python train.py --arch="efficientnet" --model="sound classifier" --dataset="short read English sentences (LibriTTS-R)" --train_examples=26041 --n_mels=64 --spec_augment=true --num_classes=2 --kernel_size=5 --widths=[40, 64, 120] --mixing="cutmix" --label_smoothing=0.1 --residual_init="zero_last" --optimizer="adamw" --eps=1e-08 --lr_schedule="step"
Rows from block 8 of a small sound classifier, named by matrix and row number. Rows with one number belong to one channel. Each number is 500 + 40 x the weight over its row's rms, rounded and kept within 0 to 999. All counts start at 0. Numbers have three digits each. After the name is the row's rms in percent of the matrix's.
After each channel's rows are labels from the 100 clips, of 14976, where the channel reaches its highest value: "top examples" is what is common among them; "peak in band" is the frequency band that holds the peak. Only what is clearly more common there than usual is listed. The data: short read English sentences (LibriTTS-R). In brackets: how many of the 100.
# convs0: expand pointwise conv (model.blocks.8.convs.0.weight, 480x120x1x1), inputs 60-119
# convs2: project pointwise conv (model.blocks.8.convs.2.weight, 120x480x1x1, transposed), outputs 60-119

convs0.473 102:483506568475583475483490524466557496526463537547538445493527482571523555442503499514496552443503527552618497487498489516442522519491514533479465405486536532520580472506526559515472
convs2.473 084:457475457492481498462448473511468541484541493494506535504415550451466494436425448476437516556477521511536480503503499514532475459511463435455499433483490486521549529468550479454483
top examples: voice: female (100)
peak in band: 250 to 500 Hz (100)

convs0.305 100:481470497521479509502504573461473446455511504498500537461543553487526482583439495499482532467554434477460411479487502505562460515489502520497512440443491471485474498529568532540485
convs2.305 089:512528465512502401476507573461446430513548524465508566536485619463491488495422459382484523433492482468524458539529532531477518506503485489471513493535505493491528491494575464487453
top examples: voice: female (99)
peak in band: 4000 to 8000 Hz (100)

convs0.402 100:509557493404554493495552498467506460624512534609614492487502508495476559502451509549506580519521514520517489455470503449400516483553547539467520514507529563498522475505501537535463
convs2.402 092:531535578511509519548604508534508491566480469500488476469499480529588475537569495521599504475485521494501501505501522494447515504496548515538509515562477510471469464558474492532518
top examples: voice: male (100)
peak in band: 250 to 500 Hz (100)

convs0.461 102:437472500530512492476461559457513439468482541482509482458583509563484505551486494496507526466592426488511467482489518555525472617504467515509522370418507509502544490544565550513452
convs2.461 077:428484452474483505491508416475519488504487551470513446573509428533519513455516517513492456510526499576507591551529464507614477514551502522494449507461541491536512507512540534530455
top examples: voice: male (81)
peak in band: 1000 to 2000 Hz (72)

convs0.120 103:504520506557530491505515475523479541524495460393485468582471422515520511488508473468490403523446503578502537512552447579478484474430506479501434470539425503470495471493507490497560
convs2.120 057:532467532472497486487486531452466456493496516600530528474530478464495505537526504522536455591611513486555534517530487503423493523490486503500530507454495504487519522549410544491497
top examples: voice: female (92)
peak in band: 250 to 500 Hz (92)

convs0.331 089:533504506432500509528494484433481475553510504558540524503472523491486513490490488547529570495541578475567496444457524452479534424535482523516518591556509542507491410496478541522461
convs2.331 093:526516566550492502533477503558530492529537460462465475431506479511520416519489495509492552475434470475457459453448516452524511569448468440498538544575450517471466494419416434460561
top examples: voice: male (100)
peak in band: 250 to 500 Hz (100)

convs0.425 105:411414536506462454543489524487536454453478521516517462499515475537540463521499437425462504459592459512480465460475465533541485489530465479545488481477471512519550526622538519522470
convs2.425 140:572529525557511566528486507570516480555544463500463512439562517487503467529512509497510542476455439452465490445438512447485557586444492495501515557611479532461480445469454446481588
top examples: voice: male (100)
peak in band: 2000 to 4000 Hz (97)

convs0.33 097:535563445516536561492516485600424538565481501520485519522463520485494474546478497560500463456412536512485496585588506509453492497478501470489505479534494530457421459454529472449553
convs2.33 123:553474417567532474507467512497477478546534513511491536484547521459508518470488502489509506521524439441519466476465543447506488580432477511472575590542517500493542458483446498484523
top examples: voice: female (99)
peak in band: 1000 to 2000 Hz (100)

convs0.477 103:468476477577481470563459453537500518465432481495454485555456432498502408523523441487521435517509465518490545531536482557474477518460419409572467502518425483490479491471526411448549
convs2.477 102:514514551477547530501534500572538574466519435562501493414485519529431492552530476507469487507452560504482503473461481523408528448498526490525476454495468462437456467497472483494530
top examples: voice: female (100)
peak in band: 2000 to 4000 Hz (100)

convs0.169 090:505484507481484403590498463460547531543465499497531424513444425527504504484541406446500528456528555535544558497465461489491475461495447445568456539556463505497526431532467508486466
convs2.169 078:549535541531488504520481516541511512551589469462466519451511555483517479504504478472505535498440472429503454462464571433452526562453451449475570560582472515466465477440429473455545
top examples: voice: male (100)
peak in band: 250 to 500 Hz (100)

convs0.73 100:519482409477516490561502528495478525516499472520524538534460514427484469582484461501512511455520523485490503520498512509450495470487483467554541559554451494466465517522529515475518
convs2.73 080:567457488562462449459507454507462421535523482477448504488519521493535449570496448439519506477592419486471523518520525453492533512494460481474522493517443545474496457617460464464516
top examples: voice: male (100)
peak in band: 1000 to 2000 Hz (92)

convs0.313 102:469540480447540494479541510495484463565539537584587518433570535494510548512445539539475597498520531480519466465470517438443508444608521529460507491502564532501505510515501529542455
convs2.313 108:528529550467483466529538509443478443497482557543580498530536456501522512547544529558533432505573523503546514577551488482447493516555522530522475558514531459525487506570495558531446
top examples: voice: male (100)
peak in band: 250 to 500 Hz (100)

convs0.191 093:491526523458555470463494499466540472525521554559560484464556504561513590438487558522497590494515532527568529461448494478439535505510531596457485472487567548547547506509499574550478
convs2.191 117:427480560495487565434447469552526559526554495535496480470467509512452441518459460504450511563478498534513514487512472490504502445506433432447462448441476496511491519455473457426499
top examples: voice: male (100)
peak in band: 1000 to 2000 Hz (100)

convs0.100 095:463529424498559529506515484549485514550441504536534473565499478501505489527485487534508523481472551541529522507550482545354518486487520477485465459530498523476461496461541491472550
convs2.100 075:518473505545475512543530472512565526543483449447443457435548471555559524543534497501566555495497470467481514448482542447544537522454534516536530525501456552466434454520442507542506
top examples: voice: female (100)
peak in band: 1000 to 2000 Hz (100)